A small image denoising autoencoder, trained from scratch.
Model: 48-pixel images, encoder norm batchnorm, encoder widths [128, 224, 384], decoder activation leaky_relu, decoder widths [48, 96, 144].
Training: soap at rate 0.0038, 13200 steps, batches of 256.
Data: trained on microscope photos of single blood and bone marrow cells, 194171 training examples, 17.4 epochs.
Rows from block 10 of the encoder of a small image denoising autoencoder, named by matrix and row number. Rows with one number belong to one channel. Each number is 200 + 20 x the weight over its row's rms, rounded and kept within 0 to 999. All counts start at 0.
After each channel's rows are labels from the 100 images, of 14848, where the channel reaches its highest value: "top examples" is what is common among them; "colour at peak" is the nearest of a few named colours to the mean colour under the peak. Only what is clearly more common there than usual is listed. The data: microscope photos of single blood and bone marrow cells. In brackets: how many of the 100, against the usual share in percent.
# r30: branch 2 reduce pointwise conv (encoder.blocks.10.r3.0.weight, 96x384x1x1), inputs 0-95
# b30: branch 2 3x3 conv (encoder.blocks.10.b3.0.weight, 144x96x3x3, transposed, each kernel summed), outputs 0-143

r30.31,217,211,206,204,202,189,219,197,201,201,214,206,209,225,202,205,196,208,200,217,222,218,197,211,203,207,185,180,198,227,204,174,203,203,219,195,211,206,207,196,206,204,199,205,201,226,224,202,198,226,207,209,191,198,199,196,186,227,223,198,190,191,199,210,204,189,213,213,208,198,195,187,209,222,208,222,203,190,195,200,223,214,189,208,217,203,185,205,217,225,190,206,199,203,248,213
b30.31,158,214,187,178,189,194,209,246,206,157,172,200,196,202,223,197,200,157,226,200,186,185,212,202,231,188,207,220,179,185,193,204,181,221,224,202,201,228,206,185,208,201,213,219,246,181,162,206,195,193,186,206,232,176,202,130,179,158,197,213,206,227,213,204,195,197,210,231,187,236,205,190,196,200,230,209,213,178,223,187,188,200,216,179,213,215,226,168,224,191,224,210,206,197,210,221,196,208,260,205,212,179,180,172,208,211,237,209,202,212,188,195,205,200,218,184,197,193,176,192,202,214,174,216,171,212,212,206,186,208,234,236,183,165,211,194,173,204,182,221,199,195,200,208
top examples: smear: peripheral blood (87 vs 16.2)
colour at peak: pink (80 vs 22.9)

r30.38,218,182,204,142,179,209,206,266,182,175,211,207,198,181,185,252,175,187,198,196,179,202,152,214,180,208,196,210,206,215,214,192,192,204,190,193,216,227,195,181,198,208,211,186,207,159,154,180,149,184,202,196,217,200,211,205,202,197,239,200,224,241,182,203,217,203,207,213,197,166,200,256,193,204,193,211,215,201,202,193,190,166,175,195,187,228,187,219,192,187,168,147,189,211,221,225
b30.38,225,204,186,211,215,185,212,220,159,139,184,203,176,188,204,228,204,207,195,213,178,230,176,198,171,226,213,261,192,202,216,219,198,208,221,211,188,171,168,196,183,221,236,199,213,226,171,192,211,211,197,172,154,227,209,194,188,191,181,229,210,244,197,207,172,187,205,191,186,189,174,212,197,175,233,203,204,197,167,195,209,216,195,186,191,171,181,188,175,192,184,201,200,176,213,219,206,222,228,175,198,199,176,214,181,208,186,198,197,177,169,179,204,234,213,185,200,222,186,194,236,218,174,219,223,171,206,198,217,213,203,190,198,246,199,202,202,239,189,207,169,207,201,198
top examples: smear: peripheral blood (88 vs 16.2)
colour at peak: pink (64 vs 22.9)

r30.95,184,181,202,190,224,195,188,198,189,222,198,210,189,199,198,194,199,233,221,202,198,190,187,225,234,226,235,193,191,210,186,229,188,221,203,167,214,177,204,232,225,213,195,195,220,208,171,193,167,194,188,178,171,197,224,208,192,194,170,219,173,210,216,186,195,205,216,182,223,174,167,227,150,220,206,220,229,215,163,202,187,189,238,251,218,201,214,189,204,221,174,187,192,178,214,180
b30.95,185,179,158,205,215,221,169,166,198,170,200,203,183,205,217,173,197,177,220,164,197,225,173,205,199,234,189,227,219,205,197,189,195,187,168,234,226,185,193,197,198,220,154,189,195,242,188,216,178,219,201,199,193,178,193,182,210,226,180,213,221,183,202,196,224,174,173,207,209,215,189,182,193,186,202,196,211,226,212,201,194,194,178,177,218,169,152,180,206,213,190,197,187,169,113,188,219,199,176,179,174,221,209,182,191,192,220,194,191,199,204,181,186,223,212,206,229,226,196,220,188,195,182,204,204,183,201,190,229,199,206,192,209,183,179,198,204,204,207,159,160,205,230,206
top examples: cell type: erythroblast (35 vs 14.3)
colour at peak: black (83 vs 1.4)

r30.7,234,190,220,184,215,210,207,214,196,214,237,226,205,211,193,203,186,209,223,192,195,181,198,225,219,216,195,157,178,197,203,191,181,201,207,200,179,173,200,213,208,185,208,215,208,207,211,214,189,219,197,194,194,218,200,215,188,199,195,232,209,198,187,187,191,215,197,206,210,179,218,215,192,189,204,188,208,225,200,208,204,215,215,194,208,184,174,219,242,218,187,197,213,191,208,210
b30.7,202,222,189,226,179,179,232,214,211,205,193,179,174,223,198,226,167,184,195,196,204,220,208,167,196,205,210,208,204,211,198,202,235,214,203,211,187,195,212,202,211,180,191,205,201,227,183,204,185,179,177,215,225,200,189,159,214,193,189,198,178,226,210,216,207,168,210,210,190,218,192,192,214,215,227,221,183,188,214,211,215,203,202,233,224,229,198,221,213,188,177,210,152,200,169,222,153,178,208,199,216,249,205,224,220,204,232,169,165,217,206,219,206,213,208,175,217,188,208,176,211,199,213,231,181,191,212,197,188,190,214,209,202,222,197,187,294,209,179,201,198,182,171,163
top examples: cell type: artefact (41 vs 9.8)
colour at peak: purple (83 vs 20.1)

r30.73,207,169,195,184,234,195,195,180,186,195,197,208,212,200,221,211,208,182,207,202,216,184,226,178,236,208,206,190,199,196,188,218,211,228,206,186,193,189,191,233,217,200,176,191,216,203,174,202,221,198,172,179,179,185,198,200,189,205,163,193,179,190,204,196,172,208,197,220,199,195,172,212,199,214,207,189,228,202,202,203,196,187,219,199,190,195,240,203,183,200,222,193,187,224,195,186
b30.73,215,172,212,184,215,193,172,180,148,198,166,207,200,190,232,144,181,193,230,187,191,148,205,194,224,198,211,175,199,206,182,200,179,216,187,210,245,154,205,172,207,222,217,202,201,188,224,185,220,182,183,222,181,198,199,181,160,192,205,200,195,160,204,199,209,221,217,186,222,206,195,188,209,162,165,201,209,212,210,210,182,168,200,187,183,202,249,194,194,205,194,207,189,219,208,186,211,205,197,234,189,255,181,177,199,193,198,193,188,218,221,190,163,182,217,173,174,202,185,187,193,159,206,170,167,211,218,203,192,209,206,209,210,172,189,203,196,178,205,223,192,216,190,212
top examples: smear: peripheral blood (88 vs 16.2)
colour at peak: pink (70 vs 22.9)

r30.28,197,205,184,184,176,197,260,198,230,170,187,195,197,196,174,220,215,187,204,182,183,227,201,157,207,219,213,196,236,184,216,189,193,200,206,209,175,187,177,217,201,202,224,211,183,187,236,210,193,204,228,215,201,202,220,209,185,194,210,179,196,213,184,202,200,199,192,204,217,214,268,184,236,171,208,214,196,188,195,197,201,228,212,184,192,181,203,179,213,218,192,208,227,187,210,222
b30.28,185,165,219,197,194,219,186,188,201,257,184,194,189,206,209,124,222,219,180,209,206,194,172,184,232,193,171,213,230,206,210,179,199,212,179,204,185,209,205,178,228,181,193,215,214,214,173,210,190,212,202,233,187,225,194,242,161,177,186,175,200,191,200,215,210,150,194,199,221,223,200,218,229,192,197,173,199,172,211,201,213,214,204,203,168,205,196,199,186,187,222,200,202,196,215,224,192,195,197,203,212,181,193,197,189,181,153,202,204,211,182,177,161,229,192,219,176,190,167,201,206,225,197,231,219,167,220,206,199,218,213,226,191,180,215,211,172,193,247,176,184,210,209,187
top examples: smear: peripheral blood (59 vs 16.2)
colour at peak: white (76 vs 23.3)

r30.43,219,197,211,207,193,197,213,221,196,197,227,177,212,194,208,188,188,191,203,197,200,199,203,212,198,222,213,172,191,184,197,202,193,207,195,202,192,188,204,211,186,186,208,188,205,195,180,204,194,210,192,190,198,190,210,191,198,207,197,196,194,199,215,204,183,195,179,196,201,205,189,203,194,197,204,217,198,218,175,220,184,201,206,202,196,195,212,179,200,213,194,200,186,191,196,196
b30.43,207,197,190,183,187,207,191,197,184,238,206,233,218,219,227,233,195,217,213,195,196,140,212,230,273,170,213,169,203,187,200,188,191,220,201,199,206,216,173,161,200,199,198,199,202,171,207,186,180,190,217,221,161,209,178,197,197,193,208,218,187,190,179,187,195,209,199,199,219,204,193,182,197,219,142,243,210,177,201,213,203,201,204,198,171,200,184,170,193,191,219,201,235,197,186,225,230,223,210,223,193,163,184,190,220,171,192,216,171,189,220,184,223,207,235,183,186,199,214,177,224,179,199,216,183,173,237,185,189,165,188,224,180,193,205,191,197,181,190,179,218,217,199,200
top examples: cell type: erythroblast (69 vs 14.3)
colour at peak: black (74 vs 1.4)

r30.91,150,188,209,219,194,232,186,201,209,172,188,190,216,182,226,229,208,198,214,184,208,197,177,187,183,227,209,176,198,233,190,181,177,159,204,199,183,211,204,197,190,219,246,199,192,205,199,229,157,209,206,162,199,203,209,161,187,192,220,187,214,179,194,238,225,203,166,184,208,217,207,189,205,184,185,199,185,206,197,190,204,263,197,198,194,193,193,197,227,184,201,203,211,187,205,250
b30.91,220,214,174,197,198,184,245,192,199,192,176,201,212,195,205,218,179,166,200,224,197,185,215,224,199,194,195,211,211,184,199,188,190,201,209,199,195,228,194,177,200,196,177,255,206,185,214,191,215,178,226,212,215,207,180,232,238,220,195,200,188,221,206,204,180,219,180,215,186,163,172,209,190,208,211,183,188,172,199,200,212,181,202,179,221,220,209,191,206,241,202,217,202,173,250,200,179,179,206,171,183,179,211,181,215,199,196,224,191,195,149,179,201,191,215,225,230,191,220,215,225,187,196,133,212,188,207,205,199,218,227,196,161,225,208,216,133,215,218,215,223,211,200,224
top examples: smear: peripheral blood (76 vs 16.2); cell type: segmented neutrophil (45 vs 20)
colour at peak: white (47 vs 23.3); pink (46 vs 22.9)

r30.12,207,197,183,197,188,201,226,197,173,199,200,168,194,196,164,191,178,187,176,174,167,200,214,199,201,217,218,205,194,160,197,187,175,170,221,178,192,198,218,185,179,193,194,181,197,176,215,193,193,196,232,199,206,220,200,178,177,189,209,202,201,220,201,202,192,194,189,194,209,181,187,206,190,189,175,180,186,191,182,203,206,187,178,163,218,187,212,151,192,204,182,198,219,149,169,202
b30.12,214,183,184,205,182,205,201,200,189,223,168,168,196,198,214,184,172,210,185,178,181,187,207,217,151,218,180,210,210,180,203,205,193,186,182,184,202,232,201,180,203,220,192,171,153,208,186,208,204,197,224,215,188,222,204,191,218,188,142,198,188,180,180,187,205,219,190,169,208,221,191,188,218,201,181,160,211,160,213,175,162,178,189,186,194,207,154,178,188,191,217,230,213,174,207,243,206,154,207,211,178,205,158,179,157,214,216,211,200,176,194,165,198,189,186,175,181,208,213,203,202,228,209,190,196,211,195,200,212,222,245,198,219,170,199,212,178,191,184,185,184,220,190,223
top examples: smear: peripheral blood (88 vs 16.2)
colour at peak: pink (81 vs 22.9)

r30.78,212,200,198,186,197,194,188,208,202,186,200,193,186,211,204,200,190,248,227,199,185,195,185,203,194,191,198,196,206,190,200,215,205,184,205,203,203,175,197,231,217,153,180,207,189,212,190,178,200,233,177,202,196,192,205,178,227,207,198,211,207,176,202,200,180,201,164,200,192,205,193,194,221,206,174,252,187,230,198,214,177,227,176,200,191,191,215,187,189,214,220,193,196,195,214,222
b30.78,196,227,200,181,190,182,222,217,240,249,198,200,208,215,198,201,191,196,198,182,202,200,211,199,219,202,226,194,218,213,201,212,217,209,182,202,225,213,199,235,197,195,197,179,193,224,210,194,182,159,206,207,178,165,186,185,216,219,225,226,167,184,204,182,179,189,188,192,216,193,217,207,214,221,204,192,217,194,195,176,198,230,186,235,173,207,233,223,219,177,198,176,185,225,222,175,223,179,203,232,198,207,211,210,182,183,213,169,160,190,185,185,206,185,202,191,164,185,244,207,194,187,183,233,170,243,193,181,189,194,169,257,223,184,212,182,208,196,160,156,229,187,182,179
top examples: cell type: erythroblast (41 vs 14.3)
colour at peak: black (89 vs 1.4)

r30.0,239,246,186,187,199,203,181,197,170,171,235,196,222,193,220,235,183,182,208,226,208,205,229,190,188,190,193,227,198,222,207,170,199,176,204,206,206,192,176,185,209,224,241,174,194,218,203,223,194,224,201,190,233,218,209,215,181,234,222,227,237,228,155,204,208,206,203,201,233,175,196,215,226,192,197,203,224,191,192,211,192,229,182,185,179,185,143,227,231,206,201,192,174,204,228,225
b30.0,196,208,232,165,186,175,208,197,228,175,199,204,189,183,189,199,184,190,190,223,204,196,182,184,168,179,227,207,216,166,186,206,172,206,195,204,200,197,196,235,208,220,174,183,192,188,202,164,198,179,211,210,198,205,192,134,179,190,211,197,198,180,194,204,208,233,208,222,211,181,193,194,175,181,183,163,206,239,205,175,174,191,193,202,213,177,245,193,186,193,194,197,185,211,243,164,200,183,255,186,242,223,184,157,206,201,183,195,194,190,201,207,205,210,166,187,192,184,184,180,160,235,197,176,166,184,190,199,222,217,190,177,246,204,201,203,202,216,184,206,205,215,207,170
top examples: smear: peripheral blood (83 vs 16.2); cell type: eosinophil (39 vs 4.2)
colour at peak: pink (57 vs 22.9)