{
  "crop_scale_min": 1,
  "horizontal_flip": true,
  "color_jitter": 0.2,
  "encoder_arch": "inception",
  "encoder_widths": [128, 224, 384],
  "decoder_attention": false,
  "lr": 0.0038,
  "batch_size": 256,
  "warmup_steps": 660,
  "weight_decay": 0.06
}
Rows from block 5 of the encoder of a small image denoising autoencoder, named by matrix and row number. Each number is 50 + 15 x the weight over its row's rms, rounded and kept within 0 to 99. All counts start at 0.
After each channel's rows are labels from the 100 images, of 14848, where the channel reaches its highest value: "peak at" is the part of the image that holds the peak; "top examples" is what is common among them. Only what is clearly more common there than usual is listed. The data: microscope photos of single blood and bone marrow cells.
# r30: branch 2 reduce pointwise conv (encoder.blocks.5.r3.0.weight, 56x224x1x1), inputs 75-149

r30.6:36 64 44 75 47 52 68 63 45 60 63 41 47 42 56 55 46 55 49 65 44 57 38 61 62 52 48 69 20 54 83 62 56 46 70 69 47 53 51 52 38 45 73 30 58 52 58 49 69 55 55 60 54 69 36 22 23 49 82 48 53 25 33 45 70 55 56 30 49 54 42 41 49 62 47
peak at: bottom right
top examples: smear: peripheral blood

r30.46:35 42 46 30 49 70 69 45 33 65 30 45 99 47 54 46 50 81 39 47 42 54 45 50 12 43 47 45 22 59 52 31 57 52 52 54 34 49 59 57 55 57 57 45 36 46 57 25 72 44 53 46 50 41 49 36 46 48 07 45 82 37 42 55 38 34 45 49 66 58 41 44 53 66 65
peak at: centre
top examples: cell type: segmented neutrophil

r30.43:58 54 43 83 62 72 65 55 56 51 81 67 25 39 66 43 62 48 56 70 44 54 75 80 46 53 46 49 58 33 38 62 47 38 66 49 58 44 40 49 62 82 43 49 49 47 44 61 53 38 68 68 36 69 64 82 64 25 51 45 50 56 86 34 40 70 75 42 63 43 45 34 54 36 87
peak at: top left
top examples: smear: peripheral blood

r30.48:49 80 54 52 52 78 56 65 70 43 35 45 65 42 35 48 50 64 63 54 19 55 50 55 46 37 44 50 52 35 43 05 58 63 27 42 41 55 67 47 43 44 61 58 76 19 53 47 65 73 21 33 42 45 42 31 49 49 16 57 42 74 69 41 52 60 75 64 47 65 54 43 63 64 42
peak at: centre
top examples: cell type: segmented neutrophil

r30.32:67 45 70 52 60 61 55 43 53 38 35 27 45 39 25 37 45 58 67 60 40 71 56 53 51 38 46 48 44 45 32 42 64 89 59 60 41 50 41 46 43 37 44 43 38 31 53 56 48 44 40 49 52 70 23 45 62 49 35 44 84 29 40 57 36 38 53 32 45 56 49 43 53 39 36
peak at: centre
top examples: cell type: segmented neutrophil

r30.25:52 28 77 37 65 16 16 47 53 75 39 26 65 49 41 61 39 40 55 44 53 72 40 50 58 68 47 52 46 54 52 55 66 30 39 53 49 48 51 55 30 51 62 45 26 52 51 32 67 21 47 51 46 51 63 37 62 54 56 36 63 32 49 51 69 68 37 67 56 50 56 50 42 50 56
peak at: centre
top examples: cell type: segmented neutrophil

r30.2:47 38 31 64 52 71 14 72 53 52 47 55 31 53 42 57 46 57 48 45 43 58 39 48 72 49 40 33 70 38 52 38 41 58 49 55 45 29 37 53 67 72 56 64 35 36 74 51 60 40 65 58 33 53 71 21 30 40 46 58 57 57 57 30 19 48 43 56 43 27 44 59 36 33 52
peak at: centre
top examples: cell type: segmented neutrophil

r30.19:50 64 30 42 11 43 36 39 72 43 86 42 50 78 44 22 56 57 24 76 43 43 58 67 69 72 33 32 44 55 43 40 50 68 31 56 45 61 99 34 56 41 46 50 48 69 29 30 60 57 63 57 55 66 31 35 72 51 57 48 24 60 26 47 69 61 38 52 43 34 59 41 47 51 53
peak at: top right
top examples: smear: peripheral blood

r30.7:31 67 20 53 50 56 59 51 53 34 41 65 77 41 26 40 42 96 43 72 37 56 67 54 98 35 43 48 53 30 39 47 82 78 34 53 50 49 53 47 53 61 47 54 60 70 36 41 81 44 28 52 64 65 43 48 31 41 62 21 33 40 61 68 47 41 63 46 52 54 45 49 39 40 44
peak at: centre
top examples: cell type: segmented neutrophil

r30.37:72 68 30 98 39 54 45 41 35 42 98 52 55 53 60 76 83 44 56 61 58 65 67 67 47 79 78 42 59 29 45 49 37 64 23 63 66 55 49 41 43 54 33 62 57 66 49 45 57 60 45 45 70 42 59 75 47 56 45 32 57 86 36 64 66 40 70 56 27 61 52 57 44 55 60
peak at: top left
top examples: smear: peripheral blood

r30.33:50 39 30 39 58 41 62 38 47 49 74 40 45 57 42 37 53 52 59 59 63 77 48 49 55 57 41 53 46 26 33 69 57 55 54 35 75 45 33 49 53 52 60 37 59 49 52 36 50 40 62 57 45 64 83 36 27 44 36 74 30 51 53 51 63 48 52 29 50 45 57 49 48 33 75
peak at: centre
top examples: smear: peripheral blood; cell type: segmented neutrophil