Weights of a small image denoising autoencoder.
Model: encoder widths [128, 224, 384], decoder activation leaky_relu.
Training: soap at rate 0.0038, 13200 steps, batches of 256.
Data: 194171 training examples, 17.4 epochs.
Rows from block 8 of the encoder of a small image denoising autoencoder, named by matrix and row number. Rows with one number belong to one channel. Each number is 128 + 24 x the weight over its row's rms, rounded and kept within 0 to 255. All counts start at 0. Numbers have three digits each. After the name is the row's rms in percent of the matrix's.
After each channel's rows are labels from the 100 images, of 14848, where the channel reaches its highest value: "colour at peak" is the nearest of a few named colours to the mean colour under the peak; "strongest on" is what is common among them. Only what is clearly more common there than usual is listed. The data: microscope photos of single blood and bone marrow cells. In brackets: how many of the 100.
# r30: branch 2 reduce pointwise conv (encoder.blocks.8.r3.0.weight, 96x384x1x1), inputs 0-127
# b30: branch 2 3x3 conv (encoder.blocks.8.b3.0.weight, 144x96x3x3, transposed, each kernel summed), outputs 0-143

r30.92 096:136113122163123112166145103128130178093151102139112127122136131108129102151169155125085108144149154121125092134159135132177162126151127133159142113142155106107092086120137171153083144131110154193156114128108131158155116104104105095129115095110135123131078188129145111121116128133093083102147108211116155124119123130144121083113123138180160106125150122146136151136145093101135160129097
b30.92 117:143117139144129098120094125116152160144151134156104139117080098102133115131155086133133179177126119114131126138139090098144095124156116118113135142154158112108125142174086119141118109110146146101162112133102101121111122146102087146153058142129162102097170084136158145110152137100107160129143115138122135081144115166141129121120122146116078128138123154122142165128140182133121158067128170157081125137116136154139146142149130129092150
colour at peak: white (100)
strongest on: smear: peripheral blood (39)

r30.18 083:169102092172166134151152124163167126097150198177171117146166137167149096119116159122120155098130174120183151120162159137157128132075118140144120107140093159141143137188132161114145131133163161166106105115141130121154102127141130134118158165124156140103155111129105119142164101111138111131122103135129146116101091146121129132142103151119116112110144102107152125100091181127167131166157
b30.18 097:107108115114142103144157131137130088131120105107102139148146086134121126109166147098144132132138200163102115102113119141116127100146109114115129119174135097139117070103094071124122173121104132147156104150144151119136125119139097146135115099142120116105111088092146119134093048119149111107149169148115116123132116163113126107092135122166097132066120106120123120160132149137165125108108199124118134134100155146115162110114145118133130
colour at peak: white (100)
strongest on: smear: peripheral blood (39)

r30.26 099:115047121143162123150115149138157135137095109202145119107115114164126147127084131110145139132140157087109164118101108151104130147111106083140109104126152101132133086095120149131105131124125105111146154101134108070137136127083120117141146161133146130132130122181100094145134133125117089112102112168092137087109135166114196102134116097157146106120139111147126132145088133106130124115144
b30.26 087:174126129119158134102068154151144155148121163135089128141139104130153169106142092123115124150127113129125112136173139130175132091125138118128118140107139142170088107094131096105109110124107132123106143129093106111094131125146095153091112132180098113098131114097085122190156122152114122137091148131146080135137062138124152119133097159149123149125120144108125157140099171141122136109121106128098159169083080142120152099113121119135138
colour at peak: white (92)
strongest on: smear: peripheral blood (65)

r30.14 107:167103096112114141103134119100130121153143155160106160133131118122153077105097096177108143143117134114140123104135087129108130148106120165126092143091126134127135110176134072129130127155145133150119181134125145121136118124111105112112129106092134112142162115145147144100136098119110138136148156135106136142100096121115156097131121121126162131076142160127169143123171171093142127147200
b30.14 097:155148101125091107146156110173134111128150188138146153155108114114140105116116143134154093148168150145145130115144124097121102152125143127085130164109117167156126139137102168099134140143080099072120140105104163100101132126115112142140157113120139092112099156103147108118133109115095111122114121134171110110138142141115135138110178093128153086067093129149104092137127133130113139146093132133127083088083132106164124098106165103155116
colour at peak: purple (82)
strongest on: cell type: segmented neutrophil (42)

r30.7 101:114097148121118124146146129097134136168142144117087116164153147141099106125136119194115108119105146114132179116125105176102163128107108168117108111090164157119145136125140125142145125125138111153149115126138132133148116120118112088118103158142131155142120178106136106159123083118078106111118125136154155148124120110156076109112133030137137150144092136142064092106136164111163113167094
b30.7 079:137159091120171145122128177167137138108127097132147128134118094088122118118118148172124178121119121150130103123183134116134134162147126129123104137127098116118141093129113097127081111103120073074106132090115121140120121101139147109073131172114130093094109121096106088136183145103124151123155106131098131106097110116115107141140143138139160126117127106116114135130126130159113169143093092129118091113087169143092129121131123197136137
colour at peak: purple (55)
strongest on: smear: peripheral blood (58); cell type: segmented neutrophil (44)

r30.13 094:123178123156155131179140124131105139142153172138131131151149126144112123141171089118132110133150131150126102158122147120115137117137115116097152163138155165137123148103166074093118088142105116122131119110115117125131112120103132099134119164116125150142123128142101083146136165154188127147140065086139120085094134168143123163158140122102113104103142134122091126128126083135146094124089
b30.13 105:130135128151124157152125139122065100129128189102079132130124122143146152118108074158120141150164117097116124136154158139120120103134153137141110108153098171188163119116124126146149110155113147143106121140121132134124189101106051136109108135128130121130189123124140122112087108108113134089108135073154134138166125124102139100119125191147125125131158111108128159128164140108144135138161102146124145135153128141104159131140140093126095
colour at peak: white (98)
strongest on: smear: peripheral blood (41)

r30.9 117:118093089138196145115170132130193084116135172115136160107139113127111139096119165131132111082087141142124110125128172115180123169117135090118131120120127094070142114081146154095079136070085154156105137113137121123091138133089128119123151114151093115095124111121121131194105191137141183145128150112122182138114126101115169161157101096167127137083119111134117121141112140106097096138150
b30.9 116:128119142104089111165138107096154148123160116116101078119144115116123150132097101137135177113121130133109138132104147168104119145118090112128061103162114123132160119149140153090108159124123149121114119111140160119086173134143115139157145106121087125113151157136099107139136106132178081146145090083147139157130148131101141123144186151082122090136112127134142114133156133166128115145156137140087094107138183104126172115131092114108116
colour at peak: purple (59)
strongest on: smear: peripheral blood (68); cell type: segmented neutrophil (51)

r30.64 091:144122094089158182126162093187113087128154118144122165139146161127119152136130176119193140153130173151113074129098107107123127109105150131123103192083111147142095093173098123134114129139156088148150096131136133133139110105127110168125159125140123122146135128140086117130119090145144133117110184158101106123131148128133118087146142160108144127124122132125121163166096124127129046148098
b30.64 101:126167116117093143136120137077132096108114133123125116096102097096141121113119133115140117168102104109123121108147126082106103129137175141081122101152144116137145108125127122138129111169130097098112136091136154111117079144143140108143112133091124151102085114108120131127153096118182130094057154111098168114128155121086124110123153096136128136115103090150109092134141121098108089139102102133110168125123078115125065135125131080117155
colour at peak: purple (60)
strongest on: cell type: segmented neutrophil (44); smear: peripheral blood (37)

r30.61 107:116124123124165113119140159147138141113122148103099169102128136130158138097117116145102136117115128152111085121132151108126097147134103115110130152127162113134127137095143094120098126082106147137090069178103151141131097137111103140137127124151111111096114091105129167148126199140093132135157146109141153136139113121134122107118119142160149111187121146120121118116056169136107076125091
b30.61 110:154133115139112123128139134114132128099151109111124119107141158123114134121092138151148158098141127097151110088109141152128115117146087117122117086147148138125143126082105128144096091123099137116068208124075154158190117135161125132116099096168136154093120163100083150163100128136181108117133138120123145136111118140123133136137110132097074131114138110126137130116090109146122128154104131122097184141139153156098100146131075152134151
colour at peak: purple (99)
strongest on: smear: peripheral blood (98); cell type: myeloblast (44); cell type: lymphocyte (37)

r30.91 116:125092195130139131103158128099100166112097102092123107133097112109152123109118090138135147119134144138142163144127136122095152108144105141144141150134135144121096106169116103149109132130097130090114118135121165131167096142138153146142115103143147143146069143123100147084097107141128123103125100184147114104144090114169140093111119093143125126139140117130079088132076150146131120165125
b30.91 113:100134120125134116147127134092179176149117115121107128097130147149132137148110075117138166161122122125133161179122131117119143152138149162114147139127146132191114130184081094100135112164076112113126104121139133120097081154103083147128122141137114128172110112154104115131146117128114144129128102104121170090126142152081137146135142156138130119106122156107118082148143149131150164158099091080185149099137151151110105115123133114110104
colour at peak: pink (60)
strongest on: smear: peripheral blood (73)

r30.40 118:137152055101134107120151137074110104151129137114104102149169120116138108141098153127137124091128108115135100120156134135141146119143127105116136103121144154158120139112133130121108149088137142124111146129107094119104121090145154122116125138125127139107119128129123104149127109139160146154101188139141147104153111149132075121109115143160084137157111146100128058124136161135178106154106
b30.40 108:162134131116135131118142093127134165118103147149146120138131107128114127113140133134146120141139108144156113179123160155121128115160151103132098126114118118118105146126139099152132120120124111123128104131120104144161134143158146118117159087123133117106091152107129100187106143143097088102140144155125154168117105125115099171143100125160115091109149138096198082110130139083103148169070146034136178117137128115132118132094095135156147
colour at peak: pink (80)
strongest on: smear: peripheral blood (68)

r30.30 104:159133104158150092087124150195153147102138146190194146118136136131155099151131110174155146056121196128144176155135124175116078157116140146119146110210150151159147118097140125083151156119148140129128156124105136118106117132145100124140148112126116125138149088103122121160126171108160181153118152136157107151178137108117134146135138133168075124104148115123102098126124168163116126122088
b30.30 119:123098120142094159100128147126124141111126120108142105124104109115108099145133124125128156072125255089154115124111133093147118138131153137136153149166127125098145167105147174112120136102111120120118147116093134127115130137139141187108110113141127096114137127104134131135185131126129147166119106128169118095106139171137108147113143142155095135114091135085128132102115121121103136108114163160100155138132141134136105146107120120160141
colour at peak: white (51); black (35)
strongest on: smear: peripheral blood (39)

r30.86 099:161107168197142122126164132149133148118153121128145124118111119149124128137150125132112127127170137145111164174142127123145146113142083164142140139134138129140109121176118148123142180097129127132106076119099168149147097132159081134111119138108155129153085149125129132164138148141103130140120198128091116138116088082120132153145131089116132114090122114121131122128113123085117168180051
b30.86 098:103130130129136209173109125145144130135135145167122114141160140115159113112153131165072135152143166113152082099149131129123157140137177138147111088166133135118133121113141118096138099085108122121097104127134132149128138147207113100129089141148112115071157120100122120118149145111140134143131128154144146133135118121184118137149147153142083149074154124068138116133158152131134143122136101128101153139101114136122119136129112164160100
colour at peak: white (84)
strongest on: smear: peripheral blood (93)

r30.67 099:109112114150140089152142134097115101110121130111112089112132122146145098162124145109147122118136116125079147151135085123128151114138164107132130129127111125132121131132134107133158152116124120138119135104121103095153122091156176165149104150110110126117131175149159110127131138108087108116095128088094130103127164099126129091150134166121121134087140088157153146123119124108113108125196
b30.67 109:127079106134116123134104067114156163110159145131098121117138168124142125136111102102201121111161123141120103101089127090105126136158118128141144145141142182164130130097167165135109131107101129104133110130118172101149157132037130096142117105129138147102139142158170081123082125124137099156126116114149090125107111137115131163103123122116116178139130073153131123148124145141100121110141164146143151138162128130140118128141134118119126
colour at peak: pink (52)
strongest on: smear: peripheral blood (40)

r30.74 084:138116133115156104119098159097125115118132075181146111118153141158145164155132129133140131119135117160172126148164066120159137136092174119157136127145132136129100144130096104145121131148151170139147145117117119139152067116177110140138154096144172103137114157105101108119086145157140104134141163107107110151108133123117120112145181137174132157124083153125148141115110123110137122086139
b30.74 092:133121127144139135150118141161143130133077098100110135151129150108132157161161082134129179154165110108112145181137119142114126115117125083110109116126153105129121090101122056112115104130093144137109158137137110120096131136091114111134094095137108124112214153133129126132093093123084104150123126173114098132153125134099113130132107123123086140100122144081147106157156142123156137148130121105099106114167132152105127156135109076093137
colour at peak: white (100)
strongest on: smear: peripheral blood (46)

r30.87 082:134108143118116113186117170150135132120142123170135120129133140173117126158217112141079139138112117171133104101093112139096144121107150117118132136171143115133168183148159115145105141141144157144128134106133096087159115101105075123121124163128116131137154128092131069141093145085140126146108131141121125137163105133129126124162147144150098137145178145150104058090117136108137125195098
b30.87 089:134118106107139151114091110138099103121088087137126124163174106126096137145184126130131136099144135120088146089141130136146147120144143116107121142145110117127165129064098098149102149119109099090133100144124143148093137122115103138124093111127167118100167115065102109125121092082080106105130100133143099118118172123092150097119122119149099156119154137128119119134123122151180137101145103130101105117193087140102121109149094126121110
colour at peak: white (100)
strongest on: smear: peripheral blood (40)

r30.45 119:124125107094119130146126147095154089136092168136147135146126122108123174103111120145164109148108146067141140139125098131123087129136152090107106157097136102151127116128132095116132102151133162110115147099150135115110136149125120163116106142155105137110125112161111140114136087123124131164144101118070109114153135154118070148105127080143138126235149146128160109129064159136114115160162
b30.45 117:071104142112112095122158147087141124136086193086102126145142178162153114107103111137107184085125115127092102143114137125142154149153173145140126125113100102107138112090138113117137127153096159155136145117127141111075158169121130107134123151137138074106138140156106109132128124133118104085112134137088121102131127131122134119117067138155164114130111123121167109140157138089088124104139133120072108137114139129174145130137105122115132
colour at peak: pink (94)
strongest on: smear: peripheral blood (99)

r30.55 117:160107122094156147104139123107224130129145082144121180100104134106121162123146168136146094106098117122098161136095154122142107141110091142120145132103134103102088163115117112150125158094133103106127125141119135155126133174117147130124124126160122089103135134128150136138124185177117115145153147145116096154121152140130109118094162127142115114123156102112146105119104110166034121096059
b30.55 115:142106124113116090134123084150106130093092144116106097142093105131129108103125123109180074102140135122154143075087145127131132107111115120105082091110134141165113073078100135127124073085127106117074141117114107114195142119131082130100119106101143142119114112110166092123118097111129101142123166146139119145122141136096144138094145103149125109159092114097158147113117118123120124111151097125152160098136137122132121136125094102156117
colour at peak: purple (89)
strongest on: cell type: segmented neutrophil (46); smear: peripheral blood (44)